{"model": "contrastive image-text model", "dataset": "photos with spoken descriptions (Open Images, Localized Narratives)", "loss": "softmax", "encoder_arch": "caformer", "text_encoder_causal": true, "text_encoder_norm": "layernorm", "text_encoder_parallel_block": false, "optimizer": "normuon", "muon_scale": "spectral", "nesterov": true}
Rows from block 5 of the image encoder of a small contrastive image-text model, named by matrix and row number. Rows with one number within an expert belong to one neuron, the router's apart. Each number is 500 + 50 x the weight over its row's rms, rounded and kept within 0 to 999. All counts start at 0. Numbers have three digits each.
After each expert's rows are labels from the 100 images, of 14976, where the router gives the expert most weight on average: "top examples" is what is common among them. Only what is clearly more common there than usual is listed. The data: photos with spoken descriptions (Open Images, Localized Narratives).
# router: router (encoder.blocks.5.mlp.router.weight, 32x128, trained with AdamW), inputs 64-127
# up: expert up (encoder.blocks.5.mlp.up, 32x128x128), inputs 64-127
# down: expert down (encoder.blocks.5.mlp.down, 32x128x128, transposed), outputs 64-127

# expert 12
router.12:517497502471565495483448476483572509455463562436485497639393539493417459533467462559505428455541489477523521486513473449456465438544544463414466516445476508423531511526494559516594394565542551
up.0:527405519577476455466573480472460509517492588485509591471498425429449440627521434447532552478439552567514496525465464418444486459577575495497434521555422482520531589534465464424464511609458457
down.0:484470524424511503533424559571467488584530469571506442492509461498463464453422497486472478507477608445465458501485514530522418600399468536583485376478438508372432447553510490518391487577519469
up.1:417460503564508399494488491526465507462494507480592518594448460482423479607507512463523457596429590527487506497549511501494548479513470589487485457526533498593508527545551505422544524386494491
down.1:543618430451429462600544544530491435376530508555524519540484675447482516489512479454484463484499496543537539472452536507527485506537578526499528468556421519390566422482474487429424520412497496
up.2:517520575601426491534421470505543416542540483525506377508482478520557478622547530401461563452439573487465549467532433478453473478526498470475442465446573540506560489501502517460485511397522453
down.2:459443456497570535461541501542572488519469463590546517520553574448563584398471485499522359511469457602488531613485514501586516497501531532471529518460459439548502498484483490457524551571518533
up.3:509505462533454520564555416552460400418472556463440512558474413571479400513450562485455562581457488568515448508515569494528581604454493467499503540442472543512445554476514464456570390507507484
down.3:438497415609555506486480458456490551474524488453472434484530519528546517541514470549475448507435533482451440363476548489491503514468472563476494505455486634494453511543483454480368531497515493
up.4:497567572524478466543556557575419484406508520587467521459448514445492570503528456346438545453492500423436548567461486578569474476448468439547490555502454542559478518518535558459428462488466416
down.4:471546539410432532490481467493526402498489491457526450420535532463512425469555477551500479431522559494493477461483495383492479468534562526559511520521430576396490568607521550507537482478488440
top examples: text has "sky"; text has "water"

# expert 7
router.7:555476546509509602465487502468445591435511486437560525503495571544509580466458523471571501540561541472533424563379514459545524467512489558524428512460474443555580404467526510437515531470502456
up.0:499581471509541532462459588512410531533500473509614519566458471510478455417594410548460573382533572438511473566516356562552566502436524491521467483512508489381467520471534561547497416519500525
down.0:509569568405476550556506468555429448460540453478510469440517476423594593481517503498429389543492512642500573562498515578484474386367467465455500421479518536450478569502476556511473439465480499
up.1:464449524575602462550496513576529490484461466382459494473522460539429468478501467532561530503577461552516479447527509506528438527455523454589497540528460477431501403536390480471435547610450492
down.1:486512544450516524484523430609427536471479462489535550536558543499439561368497489442505485574567496483424521523519514423550515540485507427416498522526475532560391553475493524486560563391533477
up.2:518540426525443437536501421359571532456425518542497426414579527556562572477492494540485494529481545510514503528495524490514570447558457488534515491581463371538503557509559522539457458536470630
down.2:516540443495430476454534522499457441478516522503472464488550523489523510508439477565468516512539484499478488386456611491498494507561543572388539564450469430531416541608402487485499558561468444
up.3:484454554431521581603439387543524554518499476518484514522439496493492436468491499462563586510439436471447454519513432528473457490490625574495452514482505484468605553517379483559516472462516498
down.3:435526498443550448354488508542583565526581460546535549446444471489431504558522538520494456538551561497553429514503554511491507473560483491414538497486556485509527506569543522449475506474496461
up.4:550601551464460559466499495493545551553504470586436398492484606448582534480521520560522559502363566486592402488570471475512507428539483556507465416519523478473550407605532474544394544526536492
down.4:522498515508609457514584527579508520422507484493436515381469592504437529442439537544449515454469529445488540447612421538435617582465464429545487508515484512522455461508485489471470615497477508
top examples: text has "wall"

# expert 24
router.24:487575530541534523482458551478416459477461547462499442522506537486536488449456597487530481546466592430526527516470392445413506532527569484444513490572455553576509490493461506565392481520474498
up.5:555505463451495432473477398519480441497423451506542505448496448510454538465522539410555452478529422567513456528560462477447514560435589565558540474496523585494517445476502525479502559501486472
down.5:544500468550453520467530556449517569473505560510575544534578497482569473533512537594451503517492444498554439534487464487508483407473564510542485540560483569507477453448483431503536500501449458
up.6:472550507481496449626538471513524472556499574472463468535500571552371461506522536474402445504499518598387530548533531613482528472466514452497539467541438503530495451478414508500508411591531507
down.6:479540421577476581438503530467558498548545479537559534561468523558561546451477498476531441541448458494503523537478567518555503494457442538481417431570543445520520530520488460438528505542429508
up.7:496541423461551445488466432487426490525490608513444553430475480544519502566545541558559514580530443437498518483476520483585503420478551479480466530417491428464569537501419504505410473557579573
down.7:548527528543490510412543459450508587499527483532590444496589514499554344583414457541433440440478447461498569512476460586470463584529451512484453570509518562490542491471474477560505400474479468
up.8:455494513535467487474547575476578544488450540403505452508517488492466531449543533567497521539561442478512352494488500444487554585448607466513498414445551475551529571532541525518488512395476459
down.8:539500432497399453456431535496579540506509472481518550472425566481440550560484542632518403454527567580546451451462462545415541456432432489573497569510486507456565428489561526473497445525535504
up.9:542479547542473540533642558475525575503540463571544496434523472458517511590462553475372428474549502455445431496502484604523532484487582479482430564536548471489593498520500498576497504488487466
down.9:507463481455534456505473512523436553462521460487460452400467500507508533534542547460440475514550450552492457499445460480541487585506455505446527528625500515585539588477430555592405444564519544
top examples: text has "wall"; text has "table"; text has "sitting"

# expert 31
router.31:368469549548492531440465533533527481503564574583455497471458503498512543421462552510557545383489569570550592565454553504490466502530453520419536478624586503506448393500527522482385491531439537
up.0:557475480508512538613525524471447537466488509436462583540518571426477502470478446557480511491448395609431462529584471497556545604491471502446503438468515426467508503495594499509492487441479542
down.0:429507542439581469393441428439517536530457434454491449511459590461551497540400538527508604547521406637482445499514504517451527552528491427580534548451513491442551500521543577500405547583470456
up.1:541548629499419580526561484528486545527594510554480455470495581469441518487490536420484496463526493482460462499507549459468464434514503507408508429513586434484497570535478514598609452449500487
down.1:530496561482523497473503602488467457531505571537526501424574496522513425481504537610553547466490537493420507490597463489441438542481497451477507515404493530551472380563516415494531606472598483
up.2:485539437509529530472573545433441577487431448476524565540568465441527549506465450381487430439505584499580474529587530472417544523558579550502530446548516562486538459490559490519515591612548455
down.2:521578483526478509516467524522497574510594523527490477518476485591493629528525423557509452546523453480445414519566446506438628551556580472477465569549527511387521503442469520583512549481511553
up.3:543449489559514512514508517592520414558413438486439559448479578553466496534492492481510453548495464493503500455471450477615488462458481478526454489478549511504554460475532496474522437540359507
down.3:479478509442491524479513479396437561464426496454583503508432457519478453563559549590585415460536503515485412461426523472481564538583452497523513488460517438553493528476485581441602470420567555
up.4:448502513433518538439460519570521498510508564462402393485514454485558559444479498563523459529592596577462563497482538588523429549439452477471524573506496455469476446522540480457420530539524570
down.4:547456506434432599516629420472518530447447510553554492482484409497534570485426555528503586531526502540551522329467511522551480566462523542536428554488532489461379444522413437533483492455547528
top examples: text has "building"

# expert 17
router.17:465530558491586584540563450448508448529441406434481544395553452566515463546528559529478423511531525477493582463474456529438513482534487510404524496590529489495453487504602538572500449581415473
up.0:563534555392555495411588408523468498447458438568473542490478496472571510569503549449555635442532479495510461505507419523432517512498447459582536555507539480481439454560533469464480438544546448
down.0:445415496449554490531488473470475550427469454511467565543496521551403502489526457475506422539428503484490495422626414475542414473504568454471571475508489548484448612525542612440485504477459471
up.1:445546525609551498488504475493516541539581391547481448499426565520519486527597479550470581460446511541488541476532427530530502426452491453598494478474551610422466354524426528507459480468438452
down.1:429479470525529564525610584489511507556496448544592502508461456526513389499491446542514472491492540432545496530446501600482436495513523488491462522566493581477439462536508503550560449536528427
up.2:478535486461461537479499499468525479494457541560362515571485498441583638514581459456416480450532456484527624451516499480546497556510458463439519510485497513444555483526522572500502512414510381
down.2:522459493500462544509497518548532526498485499464516472454606507568406421392327416490485521484497446488441511469494513540459497522576497497568522453465509478530520474517599618549609406562479516
up.3:502483471487541534453471495469461492495559569563561445485437385583459536450464466629511510496430528510496509455448528534523464514446529468518535513423592548583578481436570510537473377506445454
down.3:509502566420505531471511493512486415519416462594497551416492438458416510466435452392458518575464504444473526497475481508436534566487544506497446485539663538460504491608526430465524518395448486
up.4:462415542492553547498584416477604437470472546481430459480465510562562462542479496599464478514500431496515597554483549491568502560421579555480553531471453448472506475460550454522589475487500503
down.4:453506462582498466445548499480456524442451548572423514483454422494521463493538544483427585472416514478589546529501386426510425434509519560539441578539417500488505461605525498493435504468606445
top examples: text has "trees"; text has "sky"; text has "plants"

# expert 13
router.13:469446577484513547530602484480587548499441423572478623570448550472563371559528522544426478502507516539457520494395526485462524490495447553440443498515489428491457514533543490467627472479565454
up.0:458509510550464411451585537502417529533458387547454516460445461488482484482457528461549443565484550578418491483415447589529537478516555488466499512555585526446533605583426443508529537540469500
down.0:508451464578498544504530529546420352494525416398511466464430514518439589444485511527543562451479504469472507564508539506503471456437546456589571559457514535420573557445541477464482489516452485
up.1:430609520497492551565409448455552552565438584523468451553517516464560475544516488493437406368509421587554483522485487638423459533523532479495497467519431531471561483513507492528445449483468494
down.1:505533541498475516548401575455457493535537498512460424499469511468481482499407513481521544540567566558631567444553468532492389560413459452496498502483454485507620540507436489403467577550451492
up.2:466518590569457442507491448563501504438482522483655483571474463534472459543493495535438592577463539497488474513466513496490554459503533497458512590460429501497523508407449541525528495448578501
down.2:533484576487540527499478513540558545478539457510506483446376462457417529418403514552489428472576509527414519317481490611515523550548527529554395423537488414550509568560527498467506496498445519
up.3:498523524520487488498533514545494476478412422496506536484506521428484532485475530519527579473589535463522402504435488408555509547509386525524504464429457557535432398480512491541660526599507468
down.3:446471452594569557349529486453500473452423502523566537479517530523469530502602530511486468494470457538418580464451528575444615501501516432461494505570591507516512408473493459504532505464453480
up.4:475517474553476541447530520529449485435504514484485491529473610591522511460540538552553458473446525357574417427575581469510483464480457431585466473525580512474500453531490557428513538538376439
down.4:515521536571420437536525417504521485573543521469564507453499416517505451544546567513606556515547465476506540563481547501491527448577464468511577451557540531522491523490473530489436547467557484
top examples: text has "text"

# expert 4
router.4:504510541521548475534485552469467435567555462578362443474579548451458453462452528473525593549460408473580447523546402516524501496610556525591568462540518548532560509554437396517559456456417519
up.5:513444477419487509523489413518456461554530515449479521518493368581464400472538379490581503480527582537479549499532511502483489482525557579461486464487565476507470456470578511536477480607471511
down.5:560470448459539508461467591469496473497558475632511467551432514579527587518503519502552603528420574449481499480511499508455486449554539523455398442492550545523582482473515574474422523458467419
up.6:513481599558545508479497466488457479525506425495467539557512491441488443506479377497521452554460524590533473533461486517613422478413400495546632487391543564573471446492461498587458476597464421
down.6:495470542455598456493539595482444456499487514380394411507489549538429482480452492440532473482577493532491483555509420492412597523504464474425530589503455518439579474486497550359534549501465521
up.7:548492443462560500507455513438467437432465546486517449490584487467482482470388548568487483488488524362491469508449533494659510471497481564501492485470525506515475463549488504466493453495551516
down.7:516491501594462490598424530428504525496530440441412537622505565469534491563429496450513515496508462434507505512446428506428479459516502561407514568488518598458509513470437423558474514590499418
up.8:481623542522550525521508426530441535535514517461489393452488446519451470493492535398455499574581575491486523536534493534473584485567565476444607504462550515430417470476640500493531537536456483
down.8:502562506452462460519495499458454447421432400624570503456386487462408576542564541480391530463489523496548560506503501395472509530405564531522500509519552581489524528566500504513549473499530537
up.9:571484421518496551494536383570559414550477486508493483542396492515610436446487567493542480538423550499520483521504523453490465404479631458413480453438499502491495518563509477568495584472523477
down.9:536418446604499470471452486540482501461458527458472466487618453368575522565554465465474463444507485419548474600528539492533433541458505543533573500455525453551520516453480598506472584579442519
top examples: text has "food"; text has "plate"

# expert 0
router.0:559492535423557514560414583505473464504561471443535505470483491461493538422529410498515553460458487422493511498561387474491549470521549509456500470499536584438572559503472476583462505448469515
up.5:521500574474495581464527471557456460482475490421516513516421465579495578437474499531503470532498592393537406415386471543489494414567515575457510499409546480437539571527477508502566570513487531
down.5:600468455463482465480514525583481497532497486491426514464580496596480505572496480488506540374485506570446516546512465522465515523544474518467523506566411556553507523487423416579513477578518451
up.6:494547557529496511458510479568490510432483520502460421535463534581513418548513403526463409506557500582480542477373539447548531545474409460410489386587587576550424508494539500523472474491573592
down.6:490505381491529435502459452485574495514562496554484548514489494451542538486536473489544450474548588451618542506611462397411436479474489444510427517423482446425540575564432497566520543515513425
up.7:527463626515547384457643443489469575449445536496418507442527434507540486487548542450395476473514537353442490474489486489553506435511571476478481521393494382519509562583484493573521430546500482
down.7:530525388602464518489475549465486485495393514553481546495508540454424519453421435598481562491516479455464492571511395457514520516442536456446578442542528465458464592563490535455508468406554507
up.8:489540475473464488459511539542506556578571449520562437531405419531573519487433531532482490544509425534503493632449438372541518447614465412485477560537510398505519516541440466436542483522509517
down.8:522470508545548545474528545554441532414548546570570453442463503556486470506526577496473439466363552537488484439472568540381479523513506548511455406413506510542508532478528554588538449459429602
up.9:391564427540475426491469476500491475479596442517438496543469626590566525424452462405547471522469535553569457500556483540539515446552470457456433493552427486461506531548484512549431516441520455
down.9:499514527470445500506432492461550493484561459467431542551452448536505472564600545414475493485495455493548481497523458543502420594549449495494501506377485558494673475436442444494479570547449498
top examples: text has "wearing"; text has "smiling"

# expert 18
router.18:448556456505453485514512514509447457554513547486562457423429577429494482418534626538531422406536492459532459540496521470471442506547554468462584520583559605516478553482548498513460451477424463
up.5:536519514537437606522464486495509547497535521477527538449550469447520549546450483542452555468517463409506541493349509492474537551393515517540493541471405508389405505424522535527546448529492479
down.5:548524482518570506581429469487446452474577474545453493459396490502418534619490480389505527477498455487569510534563561489549505544541517467542518427466440481479555473634449524410549466512451567
up.6:528488515460554452535475418584472559461438417536487555565545548546514466490565444526524426502481491486544429441346495570482533554471497469485496564500486437557440599574506403449467439520456541
down.6:494500503404538450441452468506495475432528540449519572461474485533547501475540409387527520485488494454489481565544551502437523459427555484514479472525539525478471459582536516581567604546417385
up.7:453544516504570418526520494510460467514526531412400535511477429550537582533445490518520476376505490486542512418433505527530484534446476483440536566454412468586451502475490491531547462539626480
down.7:500513485485470538447448509445608521492474501564434516465577484476423497511580456571474542509382524461494538485443414375472416457432482551559510440447446514475498521463458529475580494478424463
up.8:502436573524501532511533488561581464514483543510494542429568543471507533511453503445556518593398480482383556472545516486503435549534501521497531486537451545455424556539588545497448517503462547
down.8:449513532528536456459503543473516427513488461465476446505419541491455539528381593455442458514505410548456510548449379538537434527478506416479405552510494545533569483529454492455538533506628484
up.9:490454435445534542476565497586628462503505523515568508482482555413457505414487502418487466470531573492560539517481548534365371544531513500571482456560546485468463545493382461511461527509410492
down.9:537510470519504430395519614555499510453595532559499442493605551516575616557363460469550504462519562534486558562482504465558574496508500490498447511483452520480511500520515504505424535445495534
top examples: text has "table"

# expert 6
router.6:478484458408579521507536449500575475464458520543543555561523532446441514412514490484462444498572473455476522437566510463460550541551523511536536548449545542503504463560484427537539454556488495
up.0:490469520477446576541500617515419487493561482467511481477509445516489411466587446500538493457506499471535499426492435544475586486523495529568471453574437497548494469432468561537473387472532590
down.0:524370488475519442480504411579457483530477498579482511586502546629521434470448372477499493525553538539517577465529533511555547503526529502512515459556500569476573494539526399464567477447415507
up.1:416507440497483474490450523531515534540659527477584417467521515452488560557517417519582472489546514487494460437467459537442494465628511407399438447504518517482507494541608444427441426539526440
down.1:487484626580433484552535454502556496500547510469550578506445532505516467478577466411526399547572507475557515421522445538541459503467478567496416590525552512389503520476463484450476461498451495
up.2:618498496561515488443459549557538504521494520450545478473519582483484420498526385477548511604591553474555527472456576491444570470444495477539514467557499386571488581455455404481527550587513497
down.2:457419535495442556535586420499531571523505578461546476578602466546544405460468521425508455506401547480483543539409581443517532492434472513596516481506420452523533471482421599406505532473517490
up.3:557493502522490458423474475646552476472539555586513500517561535570493491480504534487447441480506450524488464537482589494458507492624375483515475504532599478432410535451454512524490559561441517
down.3:492484486503413411494496595508495443430451434543472509603531504604412467507488512484499464557456503504517493548558511453566509522407512432584437498542626488549554449502492430550430467486520501
up.4:518508459564539520547391542425561524494522392597523468563490548435506527536443598453551557517554507503533505521579557535437465549453477545516561525454503496516546510617494469544453485403529462
down.4:422480487541498584456557372461415464562494417446450503477549556548537444535509458522563553528519481421477556373518486420483500471450486544469534459497526501588467527522546585489570494592504521
top examples: text has "grass"

# expert 26
router.26:521449538527434440508570474436432603558533468544504459496503465516432503481528464517583477458473494531457517548515586456517493581543528592542498472472523428462431467491384487492475529402411645
up.5:581513480480472552581543483549523462527414497598566514514501547469491527555412524518469455454527509545530373551473523539461552434494489533495515531626449454531518506543606382499567532494457425
down.5:483508531510545536405523547481446429440529466513521461398427454503521521480598592469518629548541450504432532575441538487570503506592514534530443502521545571468521487532418562479509507529531492
up.6:500453469441530541481483415503554472516524482467473579507541597548464463502540455532549470491410452520371490459475571622512536582555531491328458520575488493466561509520479420517599421568486460
down.6:500402531528500546475553544570486466539429467565456493567554407501466430502388566504477470587611488550471446516545540376458545525480510463556527488508554391483451499498584546528443461539572581
up.7:501473494504434502431642445536509412487464455520520533506553468520443552507483529512446521488523533524502601439591439534627501497507487439496403550563445488449543515450483498439515554487518596
down.7:433527415484628436540444496483522530443504526572509456535486495457491525595438447528448520477474427559355502530578506557425546518563475572448441442533433563553462445512508492612532513410490573
up.8:431557545505519543492425551467515522474460514523552490492425435591547504548418470573463485558489509543507600387543411433443549525545409566442512451486472472486470535431498541481525491539462420
down.8:513466390520408546472537458556465497538497550471461500506531510543566451483519513506539463450504451536441494507493443518490475480471474501476550527464478545372504535568451446612483563458556533
up.9:507481511484515439500529483381561471473511462574536559557389563578348519501465472496550453476534465506460508560475491483482571475577510518509441561498560499417558481551393521581476479556496453
down.9:447475551453465503536492389490523507415530497577572457474563548391483490435487508593486546430495515495477467507454418544456476519570474497462544468481488456473570512514418494437473479545462524
top examples: text has "standing"

# expert 30
router.30:336469493490435506541441521467459519461529510538486457505479559512552514522590510564429508596509466471483459533494402510511558464548475460498500502536582476382531520530443484536411471487512528
up.0:397561444493396530511457555432470523500461438526424502556435494520467611512483475576422522576519573543541469528468566488496420519557406554544552487410527478514454537455501452470549407528470483
down.0:440501533443519514505559477469473446548485427575554521579527545588443516491482604540510600504520484554498494480523377518493511583483521481530477482487516544513384389485379449469520513505434476
up.1:459557554490483427498374472509542499484515552488532462539524492472512435500436488463489510585478528498462503474574472406499545400488558417553525555580441515503472514539553532560445483415570492
down.1:422515574524568558498467437494502500506555483489514501524405458495542422475523527465439575444554543497502474478509436413592592447446474574508462404510431547520490572545428481526404560585507455
up.2:508502524511506483434410454437529546515487468506525502607475621458512530567519543539468467392498473592506369541549481477502555600550529506526425560574584560518505563479533531516540438314489515
down.2:535445430487429470454467478480455542476502421414453539500514449465516507558541501540524364348482404529496525484512475483473487487535480516509511476459545425482490444570520464480502458460447505
up.3:565487465516539590477521509563532494537582479462479492546529387465472516472460536555452508513553443522529486455449458550461523544431497525578450477537354485540473457478530321455485493441389509
down.3:597395506451441603487547540489500437488519553545511616437452513484422489511543516536449464435487541489459518531578470457522509437465505529508439528536504517476540539521450548462516384505523515
up.4:556515391450496526560452470555479545482483499449535491576481564632500518403503455462457431451491417553484590507409480509438538418517451524502605483519500442520418486523487642521523498471531504
down.4:411389545490509358566497553476438523506421472438531454453442608575512471523505461537439478502574529534489450590467566402649508586520486485508483471503452545569444533511491434447497460533508525
top examples: text has "holding"

# expert 9
router.9:461493525529523493577468504558451558555561423515476467477537502495516504455583486432524524492476529485586412504381519520485432434460482457588370479518577521538405574458545574538453524495503527
up.5:490474482532524514497441473428491480539489469405470496566578438521523580472431421559463435427558539529448520544560505500490486568440608454444502522508535562513434571486576517545510511407594458
down.5:442451489497515551528564490522525485436546555425577483567444543530503487468557446550543551535405525525565484564438571517560495409548502511521535506551440473478477516384551475563564476458554485
up.6:463488417382556445487516488489539546541432514518457463479458556539510495511567523534534593498425410483512469455562517473468440509516515516542454487410462589481527630593471551467494408508481520
down.6:537433532547555604522473531420523515631493426469438467542492495539575500598457492598505495478422527529494479509436605552549489491485555479471465491487498544423485532534572573565382514520545576
up.7:569579502352513474414542507484472543479498516478443509510511496422470524501434476475444513424571550533481572461516467436584466435513474457474505379497534503523483479551590559397508473436496523
down.7:608501525567485456546535418505498454509446503400501496512473556508477345505572507476452522577451518451459501508541424448523518524410488546561513517485547490461484530441521438573531519497468543
up.8:438496383469541410476425448501518499521518489507446560509529544572482489508527469413528570513646460485543563509472431464475500619521436492499484493518529548435460380537518544607415492540521543
down.8:549537567453552526472573419570547516509465377530575541564508456532601422472564489494467480593481445459545450459527565504424509491538439477545541438474542505499535477443445415562508487515536484
up.9:510457555470508442499480579456531500504477487536502489515518452596454436588614443532478524480467461531502523512480553428339456410546452502511439476496533538513454471519531547425545438472513518
down.9:507560455516416582508504500550557472508504515524533458484411534485644485515503497539538571409430424508493528456592535521589494494457414494545450553537472532495465458480466540506579395524519547
top examples: text has "people"; text has "standing"; text has "few"; text has "sitting"

# expert 14
router.14:476464488446527452448529468519527591494476552545554552488438539485571431523487583575474512509466514488468491485502530518550633449419438428388432556544484489516517581633514537587528519562517431
up.5:467486490516505554563450464528476516484508561499511455555540491475470551423495520535477495495333505498521542568555459438393557542502450403503500564468557506462533493524464570556464511430493507
down.5:491473476449527501638473447461542451493483549541594525488441520522521568522475467406433451523467451514452495382569539525561601451433472507466550487591511467502586563457475436607548433492528476
up.6:582492503576489466547445391522468532513428443475490402495483481468433533516485464486494482512498375492493511459535477396456479533529461580599566500467502476472382601525503468510505417479536491
down.6:446537507593499508486437490503533513477480415435542515591540586525534471545572553467465450532517527544472567448612459486473565503437491507375431480518468412345515527502444387489475420537489410
up.7:410516505536475491497471441400538515533585471386575384493447480503548519567489491477458550469559457558479474512492417469412523472477488528630565508464488542432496488498507453360422561448503572
down.7:465462462552553533444398438558470523509559534472505518472395502450440479544580487487504498466528504452447475562575481489443476504541522569456378517587528528528513498518644508550424490433552560
up.8:458482501543501460515436446468533418495377468582480461496543427421531548485553511470458476557507531511458517502509438526539507479559532482505538486516499540464426601499484514539421503478489596
down.8:446487500430485553495453522419511496493536448507566493541433517486431467504527445449472490496521453470500620481500473525536527514402472439564647436431522446466525527494432571445554526452465531
up.9:523466519388562563370499504549424537530539522591462449486464555508461544525553537505463521515376496415460422575486468463485573509456434458522566529531516514518550473589562444579514481554479519
down.9:449450582531515420601478553505439427517510605496478505515444516472561445421470513379455466534476555507595511535601576494524447557606524549538469458544550505601484518522553488485548536510438498
top examples: text has "road"; text has "car"

# expert 21
router.21:414527525464603489462522466472502461528433518553525525444560595544549547475583457502391507509601522517420494451537438513512550578523498470540567496504524507523576431619477402476554430407546533
up.0:557508530485548406367569596465558444540493482565521451505460453534573439562445485484408436525507446449533596547486470481556591483560489525464424492401566468583433479506463491502524511441526491
down.0:554403533541504432598410550516576428562495527501556586403510482423488480471539518494498538452534483481569486531585586510542508487594438510459578464417488477482515511559435524459562488489494449
up.1:536455469517442521493602605496537479484451515453485517546385515431455456498542504465515515545513540507437494547478482610530456553575450490471620499533484556476621542525514507582458586514517450
down.1:491474540511481483456427398538437457542497533596529487433443554506565443520479527436555484479464460526489440514597473450468551525436515497469528538499474505637458452514546470481588518523587534
up.2:529545527484554479535565422478531519493531469379568550562371472533617415487517519481546487511464505486402569494540582428502556508520419451446434473503522467447562460543458521510478544510483540
down.2:460477469512485468482488475568448483498529493501587496572445554467617480629474501584445420503532473533549481511556506492393502477480498479501500438411505514398523563544540518575517515546560486
up.3:498475524459463530550438459453462575443471491566455613476440519518527461490409507465568446492564436447442579520470480478635512523491447501382522468604428527466559563496489547433555524628449442
down.3:470494494548572494507509516525468531475431479514536526502592527449494449577581484542442439559566501511549476430512487563496456539445462530407461480486464534466485525494590544497506471480492499
up.4:504457518500543485418516551513568527427520574535433441435434455553473531488558423557557417518600486447457494551469469492514558475476400513465568491487526538538608451537602460462511503449556518
down.4:542408549483517453478571414515506493544485491555491510534562457512500518388541522455460506503545422495497553531423450440445533501482507484440464425447558584449462521521485544497616535523538581
top examples: text has "table"; text has "sitting"; text has "people"; text has "chairs"

# expert 22
router.22:509511453407510480555473444518521486489511618597480364482523441448489563438525591496446490443434582516491471470501509608502487433493457419598503474453573532513520552539503461546500500439475481
up.0:505498496396491538571499478467520483443459523556483573498456489472560546484517448455490521506601541568453650515391458551552522395468474459483556594489548572531595448533479494529562558554540550
down.0:513492455541480548443553533496419539623496419528503550415528501470578452496556536438504465388481628481533503582396525489431559531538409520434417448490512442448521471444482508484547539564453528
up.1:520575442518608585441477498488394494547497489458495459582422533522576449512558484438503493533524521447430479481539450557511629460523549492455517477480570489486574630489433521554525485523494548
down.1:458453499444461532470516534548469527544505522542431465452510483517615433594486495418483463551522448555451449452468494466398548386456454568523452525456533498540428497431473546491529503461487489
up.2:475514570469428644486487486534521575534369420461516454546489489458422542524449549533453554489504500440552492563463429543528484440516507432375512592472481587501447491472593531451504482471563531
down.2:479498486523471452522414531474521574493473498493495536449611498623517470506456490529552551514420499481559510473585504516553506554516600474530468414513499476556485545463534392530402556478465532
up.3:467551583561444524485477469528492498494544474449474526475478556498525465465530587547446569555528575575518537583543474567559499541488415472516512525546384488487486461469469493474619561470523427
down.3:481507488457460460456434442571444477584477599505527507541476478494500445527558535587450564458487499506538508604461599519492608499480473483620472426512543545519499451447401532579580575461457452
up.4:543517466555506560545575449534470429509540485345419438478501553530556421464473510526463479554483437543553564542518522485510493461570545418452457503495533485456495542469526456515546506497478588
down.4:471421558439527500486495503482389447494466559517462423497487361405418568500576511464572523558450545496522370488526535501480538460424511588516489496522591553446487418505541523605510463529460503
top examples: text has "black"; text has "white"